config.yaml
dataset: "short read English sentences (LibriTTS-R)"
n_mels: 80
win_length: 512
encoder_kernel_size: 5
init: "lecun_normal"
Rows from block 5 of the audio encoder, named by matrix and row number. Each number is 128 + 32 x the weight over its row's rms, rounded and kept within 0 to 255. All counts start at 0. Numbers have three digits each.
# fc1: squeeze-excite reduce (encoder.blocks.5.se.fc1.weight, 48x384), inputs 256-383
fc1.0:097174142160141088197146120115124139068097151152163157145184121109137136105143122110139114154129156123112082073111161091126114115101100111136129111138157155141136169206161091086160160112175105100150127089104132153148124168133107146138130104130182138150122134160113133103146164108180130101118122092163132133065159113102141142146170152119153132110121117139104104073146094091118211164131
fc1.1:148117164115133074113156093149102092137064132123118095121194095186161188128223080101122173125126159104133131112174091170141107152118102101134155151122100129173152149120108119153106145154137105121157101116117156079146143141109149116120171115105131150158140126119165121158151082127075124059120100172117064089121163129102090162160129133165119132182069087082150165145184095141168115147136
fc1.2:056131108122150150117124128143110187122118111106064093162108175220102098075155144106148103119158143082140098147154131127081162116181123168156152145136146162115162141177167063161145146081149145140120146194134104105088066156140082107110147186147089151163110133134139163116133123096144144162055128124110202193146121146124156099142148186162132118201140099116120112121161070102095188136139
fc1.3:173130151159102193116115119186155153066130146155102169094132116099133067079120096062177120164142150182139164180067094116124188126189110163094113131155107087092101112157126125134092103142128169123114207116153103112136109124090146148165154166088137181089089133131139082180098152162134134136136148056182131071175110061145139107139153083077134106137126123137108137184145142114143131191161
fc1.4:129044130065149134116153159139144142151086095086186155152056124148116110182120049160083106183141111134157121090123110151104155096169168100157090168149113118164109102127144185104168144153087079130128152094104124142128131137192105195106173130135138169127180148111140058188123115124096168131081109067127155086083111147186106151136125144106067118093169087130133137076101120094077149126087
fc1.5:149095125104140127174092107127097129119166158130139156167120128127112136145205097168118162159179160059125151073089136116108085183175085111135156121081100117181162158078112096142114103155123100162112164162109113109123114186140098076109119127160140141167086171146131129145171101146115133166147093123185118084175169149087176093113206190099139135134166192110143139121198161108154098167112
fc1.6:141164217094080124127139080136162138070135105155154205116151123156117114168157128099126156116152119143108170185129161145120106151125104128152169117099143142160145145079123083182138093106123111167116159199113145167110183177153148166125142190109142109134145162137096107219123132106123080109114083084110071104132142150153132099113143157120134119130131115098173161137090145105205117146085
fc1.7:056089089109074115057117120105133114080092169109120164140198136107143105169156086109067167172116092135097130079143139118110140124119083133135079151111102100129119145141127090098174073173127149209112176165091086175105170149198124162093096118122210103122174118161111140135199124160139147146101143185126129151090154161130145117113172183142105112164139128123102135132136098101120145132126
fc1.8:140153142124085133083099116158139089131096162138182073154117201161165115156101147097184130126166127124174083111148164163131111182184106110120165119125138125069047121177165076111125133192106121126109102164139153107112167114150122134092154177136180109138161099168161073118129143116132125121112119144132150124125142152152070120138160156156155132136108143143134113157117148183070107130106
fc1.9:126138156154150118082168132189181160121160106168056162147172092108119118151132148116116160109087093157090121140198131101104119125092124157128128100152130110140158119132182125130211127162144141151124130164137145158122061140119134135118114170185090109133098125142161179069092073125088116109205096131106127126160136095073169120124127126093145188091190093114155145117132140121130089164122
fc1.10:106139097138065125109105101115118171100150075172148161115223071172162171106156104098118157119161127062117144100186119119083178111123097142108096116121087172170137065119139102121141072157095196140178129132152092176193090116139117127176062111115115143161115165146148148158156140082142124114122115141164144121090120097116152155096162175111137130080067108123139128067046127120191141127077
fc1.11:084115181143152102169193144111114132152093171074123174140114153197176118119113138134153108089073191186152089118127130220104119152077117107105139133116144113148115121127101094165118130107090126079114097177081133113114114098137094191206079127142161114162147129114163127109140109128129175140111119136100176136082147161171157110150137107179099112110138153122106157157126051123126124118111
fc1.12:135196168129147152090146150146130099100164147111080125128128105119125137131138141118102207134106120164149149107143121130126156135151119174103123150128136141123085145114124159069106129153174125135112177103178112112144144095135129173132120170158149093127131190183104169137099153071173146092102146163160179169130094149171150127130135186119153184155177106093118167065105206112156219123120
fc1.13:186122087118180110113062126170126108117080125099103165144085120083068098086139136122146119101044096121095161142159115114127113132079132150089080142174151135061164131133133159064148123178048165108154129183130144136079171160159111147131098180105143168133141104148138119132153153104183175128110228160169152151119167114106143140139200092165109109139142189132076123212099152121116131123143
fc1.14:156135159095116130129148126132198149178134144138154170132196158161136136087155119086167128158101151111153094136110142153109154120106158171160135109112180149175121094155123088141122076109153111102154185105169083138134103132085103064137073083136167131128113171170144127115111088134061152158172111135149155108120087103092168100126071116110141156116178200191117106081127128136092116126115
fc1.15:105139124134135106097159133151126101126093133134144112105182169149116102151113088119089152107113115117123189085108074178099144193143131102121162091137140079166083170081094139167163108121174143192123181113063140150141132137082132138141128112137178139107146127176104133146197057171173091051150078068131083206099128139140146091104146147146106172131154106148154060156108154121156153125125
fc1.16:150136165126144112119135128126164212129219115081164098136103140104178124127075195096157085139111082173053159096095108129169118072095112088116128142057191087072123113059129131181110139180208118137135103118053139112064172122160142127148137063073116132153134151131108178135117083135183115131098174136134065121155081176110163183148152087128149129136124068177155127145146148161144101131089
fc1.17:121095093097148149136156120161115088089088191114071156148135093134105107122207084102117144095174149109129178189113135086138093132083136142128092109114106156147141125144067074060111123107144141109135153181100155142106114146108135121101181117139167191091133137160127135122078129120165139139143145162116139151153189129109184145109163185176157170153124141125161159170164093127106117176135
fc1.18:153195107100142109137102087164116071056104074134124117152176105108092098147138170155091139163168152133175157145123133131102100118105110102161155118205161136148188117098144081139130117160200086153122147185128140180147175161123109165108126154147151151122128158132096150198078109118081085126110124139133120131185163078132120172081168171114121136117112130148184146135120188098147126111108
fc1.19:124101087108102145171164113100139115132100160103166090163088149136143114117136118099167132127124140132140148139099122185095186131140120095102117153110059150170142096143079107121070148134072116129134124078129166158134123079092176055139128119118136137097079141140074127126148146145096056151166131152073089194126187089108174120140171069175101109177139091080135101188151111164160087129114
fc1.20:107174128036120171094179110099125140059122145116139135136171110119125111060115134088070075113147119085096143125125156170175179124079117114126114106108124149127172075155139138128143157132071109129190154167117118092152174101108125146161096127119078149101158111155104144111098126101112120117180153178188177148141147098124108148094076150126122122093075112178177110122099140132167128175094
fc1.21:145155123171068154154094105153107110122054188169108046068114196079147144163144100119071134129123126180123133143094111063170090081148150197151107098127058063153135143103037078078113117137058203146173130109169122140135147168089112118085141160099103125103151058131138159067168091109053112141134152156132139106098072107118102162152188216194156175171148155099173125140134193095087089164139
fc1.22:115132085197112136090116107064160093110162183165141135095172074105125148073110141165175180119121162145175135106106138153139077131124169100118127118145086133141115150151142101060191104108129194135133206060115100089115202080081105118112136096146139122109203141159146139103108142130140121210131144117145133168117142077121097099097109146133176099089191127128130130098158137174119161142224
fc1.23:153158092114124108082103118181115111122171062141156110139122080097127127088147086117143113114143153135145126098100164141113140101115134125134136112148122105079186151064078121096141100147121107108105167076139082053201122140130074096090106151068124136090092091088128108091117197124128079083107076168110131195110090129195129112137164128149133102176135087080148063127088131180118140079122
fc1.24:146133169111146168114177125121109121126120114159102120113118100092151103160154135107167121108128116104146130111084118117138125134083102114155127103126075124126117124138083153096103110133195109112101133111110146174123144087140071124177084109075079133095113125146144120148192153135116120168163207131101119086172138171071171188168067095083172051184125135109189168128192081119134109121158
fc1.25:169128200085145102107134105089128145130100075100134145144158137147107177170113181174120123122121150129144160131102122069158181112148123119174144123117141096098134137098154136104092127123107153174119163137071093140160223170145133102138146100121103127160111123124155124133183128153110113146166118119152115085122127135129153185102122162041112118150160087163151132072155136091209115108090
fc1.26:120111138098082091065162175109118182099191134113148153129164164104133120145162126173137165066081069095102169080120134113120167078090157143169201161114159121065128138197152090102128143130094136101129127126128137105119086122145148121121121120111131090073136107093100125129189141141131194122139122208095107123105127153140107095176129122169132092132136151166094132149059164145179144130102
fc1.27:161143099138155109134156152121105112175123207154117136183129135089158168116137123112141085109113121141112083125109145168144166125110123113153098164146143077095129156179169169116081133136069173069123112096171085178112159120118113136118152125160141190186114097177153098143126176077079163136165171108107127040079076113184167091153090137111132123122135116114084107090196119141060136176193
fc1.28:126134111131121130145074125148164163152091141093137093132097119154166092038126109137166170065164109134116122158095170131085138130130074130128102156152154157132129100147224142175125121123112139157110130125130163072144112145110052160112190118144129085145114069129161212113071089093151113155122125143109131146080143096161060088143141133116177128151103151108196124101160168176129157141168
fc1.29:076151145173115166144116080194163125126146118099149123116076146131148110083112120065137144125109151127163084072081141109114145095141152123108123167143103192125149166122077177078129106112166146138135146196141133111171088092120108117149091143107159095155131151153152172182132132142176148114109212133122163193167128099156132094169107153127107146118117131099085112183132157131114164129106
fc1.30:097131156153153125164134141055146112134116148173109176148156161150134148099160138095094129114109132151128170127114116160166098151130116135071161079082111094177136122083133163190168172144145125166165089188091145106123154172131073089124141140091174113126192106105127115151141087148138079099115129113093135064162143141122098096097169204123090165105130143124147160091140125107156152133123
fc1.31:076129129127080116094123092143072117136121143127192138125198141140070174131111159159169103111110141155114098156102112175106108126156178169081090106071194137143130134160129103084086137103099111145155117138181179090104116107131095154142137161166107072120137092139151146085152103132140101128102105098126095135175182162150119119105094144126100111140151115148143137150125123037094148060090
fc1.32:158128150135126137155162095145153153150116126156171109140095137206110083113102193114073116130145112083095106140126178098117125126140135110123157076222116110170165110105106131096142149111100128119114130079124160092138152083087131187128117089100131151156115102143186124113072093081132153104086140109099103136152167142146141140087154119112146116132106104144140105137134048049135144143199
fc1.33:161119134104116127131144132141105143085121056204107164179198147152140159114161134141099107191161146112134148155136138100159176200135109146164159093126146132182148134084104110138113131106135083177169184120133140151153101140139127103135116145129165135142168142134090107174140123144148125129109115114113119149156091192132167196162147154123171150116161175084148140080120155123114161112098
fc1.34:155081112138140128149055146151096114069092126156141148135093083110187141171222143140072078096093102161092147153168118130131166105147139153089141146178108073126113085128184132096091083143142119126132135127151115145145183213105172146160097122106120163074140121128142101096125153122119124103097153113112143118111117101151116149081079095146154163115085097116115107113153132130096122125168
fc1.35:091172125117117149152144135104128131141145152116091183142128138145145112122129148097104162113111078194117137142099140164099135086186072176148111143172096160068130129180181117101144095082147167156142136062140161161101103154118079149159137152153235131126129124159164130186003136104129137141114144174104169180122147102164196069106077116140118116088127147131109137146032107125084150179177
fc1.36:144136124178184121140111150179138133136132143117208102192064162155097141116131151165177151110067105106140131211164159129179144129197070183113120124114158183088137137132065165066136120093159114113086137042151055107141079140088130115140172117111161145136136116126096111083103151143103171116159120109156159162149108105135116118169066094163173163118181103139129100168143125172121147092170
fc1.37:155101128098098175104104097119085053138140176173126118094140131100137176172094200121178095140144102172154130140202158185123169120153181096165114091155097088134133143103065126122129064138088083137131152123125130170099199123126238149099169183137160164132148160140122101130200103198178152112098082136137136171174112135130119145128081167110073111082177134095132141122166138150139129122221
fc1.38:092186079152171119107133121136196109110127138154124082116147102101100101149111112131193175160151112092129104138175155077195078139123075180190133148140152154127100109102113106109147132111122153105151141098179162089141132065157067128111167188141162062126160155181128150112102127182113178103124138164104178211121129141167157127157130161149122168148162105116173147099125162169097123120107
fc1.39:096103119127169166128147164113125142145193185153104119102113155140153125130140140110137110147176087093110115144146116121106170045070114174126067169123148118129128106154092139096162106130108210095096111059159103158147105129167079129096126179196134186124076108168119135143106162105133163140153133143105180143055137164096127093100115071193155105136111110169100128098073121127164145133197
fc1.40:165168114157126116165107095173139104109096118159142131121177089093211164207149113159114141130090121203107104099184115135091131081093150117111120083166161103100048110162049105114104151134199163161150137132195101083105167124165131122132124117116089125163144175126095069105179108139141112113171112100152100109123138153135175142115126070119183150130125112108065122091132117136139165175173
fc1.41:132088112097172160110111134154133159126104091122101114166169142084032167172189147166147156173103134131209183146130151117170091146148160158157151162139149103162114130058139167106178123091209053124149117133140134092201173141127086121165157101114154097128137087134120133081122088111122140166128135092156108125137095140075168109164161102104141157129136047105088184114196139105235141217135
fc1.42:143096169156142181123169104120125114187092077127134100118198120130160133067084153115088132145127131079136114110180156149107156129164145117076106054134077174091114146070088118158128108106176139131122121139091105115124060149089123126075132132121162145126116115111140166172141088135099219122100166143113139157111158142157063117193149100129138103145145073113189149132175153137084149158150
fc1.43:174123124115125113102114123074113093123130161104100146126100179109134144105095096109083153064094125073124183143149120160058137183117130151122122142171150132156126107061111144201113091161105135125113132193119149121103092162146110138088103133090157162140171115071117174099134018098150161128089158073149093160073113153147129077154132147147094133141023148111101071153141111114099115128064
fc1.44:095112154145094042096147144096139135123108179144126144135159178162117155122118106090169095104168164133068101130108114135115168111134115122118136144127107069058074175174168143112099165170123143137110124104109139131085102133086096147037109182147102121077151148175095129181123213141129181103132109137079142085147129147147086148119123123166070104140130106138097186150118124172076086167143
fc1.45:142129128145113135192060098084095101096127064162098125146172126137133187209110107146090134133121161180160135093113161148060131161111078132107163086137134138175136144097113080134191087139167154133110155121088123138142114150146136113101135149136152152130072183154120113142154143065099087116081091093156106160150133101110137096160069160075155120134051089107150153084144191090158108159114
fc1.46:159094117140137088140087163134159137179079099120172100102141125078084102141082148132165139150147131157152154123116184152117111134086184131090114043132133087096095148170093136132169088136045085121144138124108174172094072109136149072135148188160128144118105105089077131143089151098146122064120143098156177126106221131172071077058179123139150108203119108114164106164134148133101147099066
fc1.47:157100108129093172100169082109095197129125105131154153146088133131144103161099072133091108073111151146126096059129157143220117093152104113148180093158109053099154129104091091130081127094082117146160133118173147206116112063203114134097130151101192127113124093172149112119142177175132143164119175094089111088173070097100175110078158139100159118140081111155076146075093143133119186151173