config.yaml
model: "contrastive audio-text model"
dataset: "short read English sentences (LibriTTS-R)"
train_examples: 26041
gain_aug_db: 10
n_mels: 80
hop_length: 160
input: "log_mel"
spec_augment: false
win_length: 512
tokenizer: "char"
vocab_size: 32
loss: "softmax"
embed_dim: 256
encoder_arch: "ecapa_tdnn"
encoder_norm: "batchnorm"
encoder_activation: "leaky_relu"
encoder_depths: [10]
encoder_kernel_size: 5
encoder_stem: "single"
encoder_widths: [384]
text_encoder_causal: true
text_encoder_width: 320
text_encoder_layers: 6
text_encoder_norm: "rmsnorm"
text_encoder_norm_position: "pre"
text_encoder_activation: "swiglu"
text_encoder_mlp_ratio: 2.67
text_encoder_head_dim: 64
text_encoder_fused_qkv: true
text_encoder_bias: "all"
text_encoder_qk_norm: true
text_encoder_parallel_block: false
text_encoder_inner_norm: false
text_encoder_positions: "learned"
init: "lecun_normal"
residual_init: "none"
optimizer: "muon"
muon_scale: "match_rms_adamw"
learning_rate: 0.0016
momentum: 0.95
nesterov: true
orthogonalizer: "newton_schulz_5"
adamw_lr_other_params: 0.0018
adaptive_grad_clip: 0.05
max_steps: 1500
batch_size: 128
epochs: 7.4
lr_schedule: "cosine"
final_lr_fraction: 0.05
warmup_steps: 40
weight_decay: 0.4
adamw_weight_decay_other_params: 0.05
Rows from block 5 of the audio encoder of a small contrastive audio-text model, named by matrix and row number. Each number is 500 + 25 x the weight over its row's rms, rounded and kept within 0 to 999. All counts start at 0. Numbers have three digits each.
After each channel's rows are labels from the 100 clips, of 14976, where the channel reaches its highest value: "strongest on" is what is common among them. Only what is clearly more common there than usual is listed. The data: short read English sentences (LibriTTS-R).
# c30: last pointwise conv (encoder.blocks.5.c3.0.weight, 384x384x1), inputs 256-383

c30.66:481523506504464464469427506535480455516515488514502479527450496497474490476494503509501535521537461496464497458522499514506524459498489503497495494491518484506510506497496503484529504510492507532469520484492490509492503486510511500490506491488498464489497517481482500520514532539524530501468510515524518484474484568548492501470523491514525535547525504522492490516467484476547493502439
strongest on: the word "for"

c30.112:529495541479519472509481542472528513534493508485509502502499520499475495468492469526495466506482472508510532488456476502504549495493498490452503502515475539499464517470459512515502540518438576468484509549456523488477504453492544476478468474513509436516518507515499478548500566449446516522483467516489468509471482511523497509532456551542489508530519498465499483479528515502493473511467
strongest on: text has "you"

c30.338:511531480507454484513517491504498494498472514444480523488465500498525499508480473487546494510504523489475528494485469516449517528494522471489505470494504503521477513476495490529510567519485512464493502470481468484493540540485460522509517508537490469524522470524491500527454464491502508492485515491537520516481479510524495446492500506529490500537500487494491515477530522552489483513499
strongest on: the word "mr"

c30.361:447454472474544478513475515493492488505523461513491484515496509461465471508480448458491516492481489471477492469532528528500479469482496484478461519487491504503511490518500548489503476508496505478483532479518482485468515551485512490490515468512537476555540515500508585468512506518528527472514511482506491502447559516479504521497499503539506527516474443520513539478506494505467492503490
strongest on: the word "was"

c30.14:527523509519496522517498494575464484493555496467527460477488545559476495498506467518551486452496507502539508481491515484511524518506454534498523473518503473448477580497482517501494517497516507496506495504473521536540486509460498469477532512504481485513483494514471464509504512482500496480504513513465533525530502485522535501532475490487520483501498496500526479495494485490464483495502
strongest on: the word "what"

c30.235:530489512538524494535491493470492492478540466460496500529492504477529527506483530515502520507480467500484502468451450496489437498493480513491497544513466454484506520524481507518490459520487502514526519489445516443520506489463478483520465498476541471520518539499493478528470517496515464473486499474473479483475513466524499492548564502507443507486511504457488476489521579466519483499508
strongest on: the word "and"

c30.114:484459499503537532499497527470507490474515502492530486480492543494481465480485463417498503512516499553483463519492479516504519523524510508517515525470495484480475514492476488481510491492510468481481512527509534500527491529490446478487511489511491506502528523501437541506489502518500511528524495479442509485441501503528459469537516511500526551513448519520521523461518492503517478518494
strongest on: the word "was"

c30.223:504474534501490457480492488512457477479481526487470492511537487484473537493534514512497480417524491457529549483543496501512473546498503464525527475479506496495492534482493467507526494496473466474484530481489485523545453476521562522488513517496529511512504520508507523543479507470526494466488526516523499546483521499522461513501487510495499458497522505505467470531522450533463484523502
strongest on: the word "was"

c30.150:472459463511549489489524486502506503507515474531517525501488492469460472553482452471510504482491506523550543558511498498519499542511479542512531538526534510537491517548506500535514469535517493472496485498510508490533450508484519494515505510530519470515520458522497531506491523501484479488492479478472498505498486524486529505454484483448442513484523501516499463485509492498466488501511
strongest on: the word "was"

c30.144:462516497504505489475493509483518475525503480506453494511463487512482516474486515470511515480506548515512522479522481485487514470473438472507501517475506520506494512508481504493518494507464500502478505516517482460465480491499545494467505482492475494501523532502507504517457478517488492517508486491536482514532523529496509463496509475484461488518480434468505511498510527519491510513466
strongest on: the word "but"; the word "what"

c30.219:458531506505513522450546534511484474517499476493450517492519514508481476518510518515490518518470494483556473547542503518512490518494512449492505514493511501501531480489498507464510498478512519510474521486491487499540485474521485504480532481516504495527503511519554493510519527484504491478511503480532525492504454497509542497456466481474509501520517474498454470487524500475539525489520
strongest on: the word "of"

c30.226:513525522525496535566493526503536501503517458484484491487455472500514570513497506536540461531495480508515475440471497485490530496508493488497535475552480501493512439528471473502527515527494512448496505503494507479517506479507511515539500481485513491488540536518501507472500480497508493485540501520490509529503484528481506506531478476527499474532533522451541481470491532451509514551549
strongest on: the word "she"; the word "he"

c30.326:484508538494472485451494501473496481496487552504457456452488469506507475487439486488491525523445511490466492507504486492528504490503475499522497519495516479495506495533492486533523487507472521493480511463514501496486515499505521472499481479481486517501502495476501556493495551561524470523494510515485479521505500510483485521471495510508516484489486475504546527529473564492422539508495
strongest on: the word "the"

c30.90:514448478504506482531461558492524486475515503498490467514537492496512493477512493496510494512485519531552495539477504523481481494539477494468499511545530535482496474489522510466495506490471477508501527486469514472496499491496497528478488549465475538503466503488482497504582522499517461475473485469502509469517524492451530528463513512529454468524522512511482498499514495515501533496498
strongest on: the word "it"; the word "is"

c30.368:471495497467527485511521502480504528482496501482507502528497511506501533518494479542490503499471525491509464504495515517563503488530517515507512518504499506448499519472561497488476473480512497514538496505465441529503483518478472519483496482476502496532487515546531490477516485496508496471433455484504468530481486491478539505497452544527515476519451493475508491510459520525532507475466
strongest on: the word "he"

c30.91:483530561456517486514551478486463499495488475477549499468475481471526502470499553445479494531554520564502493460494524514488470505548457494515497514484469545522515512492525509492498516525496505463484489478501511519502485462490520519494478556529476470490458524496535450456530506493572474476482517489513475481489461474472499532517470488472519483504559481494550506483488492446494486524496
strongest on: the word "me"

c30.212:487494522515503499483469449456477514515484488538506508508500480538510470498489461531473493556497486523540502488490493487489484497476493516519480527509473489502477520494444539500545518475520529471490493471499472521492562470479481491528539467518493489488489511526471485587516482527515488489504503507461499491517526463513464502454500502527510515502495510481515497473522507520510508492479
strongest on: the word "me"

c30.379:478517450514468501475519478466505469509496516497525485487468439501475525487498464480528524498542459484518496504474486559481455492506533485518506530484524473484488484535480509480434498482463501514496510512462481544488483491471537524484535487506487500506518497520523467496500532531514506511511480501516539490484500510483455504521453509511463511558481491504532508489413551510528532540481
strongest on: the word "she"

c30.147:509490529510457497482485510534486460494476514488499499495518516491509512521478515502482483523527487466499522494526537493496491524505486498499495504459513468489443508479494533532513496508480485483535565532571484503525518462523513497469460502504534495496473494470472469494457485514481543481499504456478487513506516481486501485540519452492518511493467495513475514473505500458534476514505
strongest on: the word "was"; the word "it"

c30.30:499456473496510468513433529491484483476505515467508490538459473525506497470524501493503498478492538529539513422482447543488530442494475535467477497487531525499496486447423506495512459506457498540504484499520539528489499493498537480530471472523513517505463454493529479486523517511468536511520498529492506512522468509475494486468455537540469502495539495458555494462515476529515488482530
strongest on: the word "it"; the word "is"

c30.190:508507501497516490492480499561530507461508469513467467485486518513476513474515500505475519486481486517468508526535490512471507448481477480550533469478537477504529493508501493470525515482506495465468545479485486487506549503530521501499480489537521463473529465492482492496462511472532507540510506524484461456471478458511463533481470524485504496508455505474497493499467483492483454469525
strongest on: the word "for"

c30.355:503514494517474482510484523499501453481496491521520461503492499467513479461529510482525516481488564530482515497470501491475502521477517498461520452515543488478458542497480513481513496520496494472524521478467502534519487487523511539471503543520453522499431515566468530514455494484521544471528513508509502471488479491487539463495564484569520515494483508502449445552529504494501488480466
strongest on: the word "he"

c30.173:550515552472482517468448524487528524504505484521519485488511494460501531496524509477495509470494495487511503489492483456489499503490492501519462481506507490531480504535528498500460506491478486450477533483533517524495477474458501455500470556516539532491463455514504496466567503471515495518514502507529507488516552497484532511480488520498471527529535463526513497493524465553504494469473
strongest on: the word "he"; the word "you"

c30.313:480483557545491488450468539497460528504474488505452487507498472495529514483532538526510533529504495495444541494481494516545507527521519484469523507501509510520447497487497529506455522483469502498480543503526499526452495544498492516512514499537468499498505488535502514496464530501490512496491470527529469529518504499499484491528528496487534512504467501475487511512545497470524516501442
strongest on: the word "he"

c30.224:488524476495516477511487512500497440493526478454501510498498508505502485475521488533480448497472532499478512498470488554513462516528485493509543521506511516504483514504538480465501525481487518514501523534480508492473511501477507465484476497505505480528524485497522495487478560493516514530515514506470434493507514505514516485512487547521538475511498539515504496486490499475522496562475
strongest on: voice: female

c30.254:510480517555519515493528494488505537525499510525523502484512505516485519496507504474461500491479494466468455471565500518438481568504524528507512476487515486545463527492493492489489512503488495489454503536510507579539468532507507517475551475459521530478528500518491522505480551471487523437520475524510504522512482524498534488515503511505474484481472498500535534511503512483487490526479
strongest on: the word "she"; the word "he"

c30.98:492459515533508482496497543470498511514512458444447500503526486475526535534494506491507511488520489516470525464520478468554504508493530511507490498513486519509484501488533489502517494484460478473465502527513502492486481520439524473493521542535488508507502506490543494483530534510476506498535487533531476484545488474525501469505492447500507514472451504488537512494513479485493486524527
strongest on: the word "i"

c30.248:525503463468462470524549477481492524511463473524530480478499496485517482483526543504484512486516498478481514518501524519490479505547522461504484507484485490532513504461492497498529504520499515474530528502487471506452525470477510515504502576500491501475526516508512517518483485485494491463498505511490493483541493541496487462425476538491483503531469466505508499526523532511456440541479
strongest on: the word "you"

c30.275:499502525477511518527452524518537483529552456540486550486495485457517496483548465531496502495514509492504500511488468432451525503482501507515516533478476475488486495520502466496510491509487488470514534492514503488509445547497521509499531526504474455493488478498495512509553493503532471507503502477451502463489497460495463474539480490506526502492506541466496506482470454487540505482504
strongest on: the word "for"

c30.293:501481511485518495530462508469500492531505450499517523513468487521490531553533489504500491510499539531512493459450493527481495519510527515495535469472480509512476474466501529494532474486533493448506550508477493475470550513485534537509481533497518509486474532508501489499507487485494498508516477492513492466506524502522568469533521480554519546483554506497481464466481496479500460543521
strongest on: the word "and"; the word "he"

c30.127:543492537555467495457539447470527500467494526495496508512516485488529542476537469555504462513521510519488506531470516508494496464523499488495502485502487510487503540508483489471522497479509508491492502487489486514519494491546530520494481509479499496508528490507504513493519455477499532510468472499518519480458513470488494482510485501527470520518491505541485487510489480479505512506474
strongest on: the word "you"; the word "he"

c30.274:496497494473500506493537460507476488471498481504531450487486534550488528524499500522511498448482546475440497433526503523527466494468519471537500515473545532504495517492460473495485497478444517480515530481500527512498504557491516503522490549521523451481470513506468480515459480518444500506443438473473496451531487487558526489504535480496529486499518473453508440494526531487499469497521
strongest on: the word "was"

c30.300:514505518446517506521506481496492499490474506505499475512528507525539511470467478533544489493459511493466541501537504501499484502507497525487478520520510518505487469551507474478494554498537497508459492538515484463501509518515464508457573505516519495512490452521485499488502492513481518492496515506545489508515505490485529504490491473516513505499510519462525514475484476519499487489506
strongest on: the word "never"

c30.11:525497525486553521501465512471486528506497493474512505482564512522508526504509517497488512473506510479521494491493492475535448490479480488532487488470481485515481503531456495499472489481483505551487478496493486520516484513526491500484467525521512541477468456500459503492518533504506506502486482529448484553537497489521539538516542509529513536515447460485508488488476507566490491501548
strongest on: the word "what"

c30.56:472515463548545503495475460480476508505528504498487530507528450538483489473526466487527522511530513483518512495513547539505522508512470484521505456527482485491511502512515534506497461544504492493498499530458502538500525455513486499475469512493474505521528471503481516470470502491529518499515500475502518452435494469528477521508476526512525524496488486490498534502482568501530511471510
strongest on: the word "of"

c30.135:502526535486487514471536526469518502500477496473467458537547517516449525531477453505504497470464511530461486476514529496502523512460489499493504501517523436545470529488463536492514504469507485485515483497455518471509494509482503481522502540475483543565478437449509503520492527539550427512521505481472472519481504485479488517482509539540527458495504504546503450521529540468493494506554
strongest on: the word "of"

c30.343:515501478493517481494460439477460488505467500490507505486542516513470493507551505507458502512487504536522489468539489507478512520500529522472481482500510480493509480518526460477551493466490474508464523512502468496518535496482517497513425479504487526508488485479473523509508482510494501510551483494461511487542484519526504501515487486513475488515507500569463496520484499486495501536485
strongest on: the word "she"

c30.192:509516516531519486481473468488536465446507511504479472503512487505539448526542510479507512478511514559536534512483516454501529476522481518539509441489509497482494453514489517494541489563488499533520513465508564524502560524496495532509517491497516487502504465520467473516516515509515529534516497529452498527531496553504523523494486482522464509541426482557520548515510455577501482526528
strongest on: the word "you"

c30.325:507512491520520519484513485497505492528499465481512503494502488520540509496520450523498465457527481501508501525471508511495497508531503556449542544499505495489516544532497461475508474495527470499488516532498460496486524491477499514463519520539500471475520505458537491506504487482465487532494510517551493527532465524461493507513491492554523478488460486510540484505481484490492536487498
strongest on: the word "be"

c30.201:466532511436491527442487514489476542568510505478458484519529495536529520524479506485489477447511441497477483468500522489429526480508522552514475529497458499512467523472480455541522475485480507516494483490450484466490516546531516518509494503470470474476460517512477500531511503494481522506549544480504566528458502518486500466513501490512500470522498520500530511470513538545482489529509
strongest on: the word "the"

c30.59:518541487496485451476545487480475457506516495481468525519493534428475497486502528474511493506488490481489496527496511514541499479478464480472458486506498493522475478490472491482479492509479501523460502499481501459490480507513459506480513500473529533469476524492514500512524482521503534463483515543515476477516521479499524516518469449522474477501490476535494511523490479490492491476499
strongest on: the word "it"; the word "is"

c30.145:494504522549445466467501507510504530494470511503504519483483514513498528485498535564500467526501496476443479503464492509489512504505524493486524485498455508493519503481485499520481484456485488488524483496482505480553513527521484484486518515489535507476500527498517513541523482475505534499495552452499498494481529481511484518509437529521563537523501484502480511430504531459514487502529
strongest on: the word "he"

c30.332:478523527509494526497524510528490536503473458508530456475466471520464483547500526512504544495485482511496543495545454464525516501492511501498493544508487541519467493472519512480501502481494504494497528552483485498439460501496512560482496497530539535491535490501526487481498515515457489505477533504552468506563516511514475447503532535503519530506485474537510490497549473512492494497499
strongest on: the word "you"

c30.381:483528485487512501522455515504517489473485520486477495497500479477537490506497481518494493551471459480488491487522546528544443507485517476515528559475480560488510496481526521482461506526507528455498527477510472483511501488524501496492537466526513530510461482498435496517475483516500536501512527535469508535502510495509517516529509456531496552529479515499514502491494476530476485478515
strongest on: the word "she"

c30.3:535525548494528488471494453472484516494464480508490472466487502491506512534491515521492528503497469485528522489492478503455488550457455480486541509486470508506476518505520531481473517509467470509484476512480497517499503513482520496493529497528494501468492473515476508491499492539491550486501488501497525485508517515469488495519478506515491490494507504464507489498511476497510526457483
strongest on: the word "i"

c30.79:483499465495534518465505544479474501491554522495506493464526511494552505509520498470505486501481503476469461507477485455505529474503493478517474483517474497469505488478493488498508468477489495502555538510473454474506497544515550469460497528516475500513494526463513464500484467497478507505478548525479519498483484497541502468513468458463500496487517467554509549505517512506546469469508
strongest on: the word "not"

c30.363:469491470513476523523551547522502463475495527520488485532507482535519544508460527509490495486465543514534544504515504503505513496555512518556530519505473490502471476536501456485521484495554540507441487484476510483509530525489516460493549543527450438493493525494521493488499546521551477513479455488491485470500509508494509475481513481504484500497538488485515523521495493457495477490500
strongest on: the word "he"; the word "you"

c30.237:481478519525466491528529521457523487478485502517483500546485506505504456530522520506542491510495513505509540518484463490455503457517496511512518481531488498541473484523480523485534521521470512474486502492526458497468501501493458492523494479571480440474529439485501475483480515546522512536517519500495533505508547493499505535484519470503479485505478560507504506506508494522540448462479
strongest on: the word "was"

c30.38:521450465489479503490496489533498518495470493538538504514507480554498555534501522493542531491475528486529469493498502509484506476502481487479523479490500530546502503524523484503479484515500481477525496525507489504514478519484528483465521529531451498527449439562512513514522502482479493476489488501517489509448534524537514510535485524492481488522472480501500513475503517511501510503491
strongest on: the word "it"; the word "was"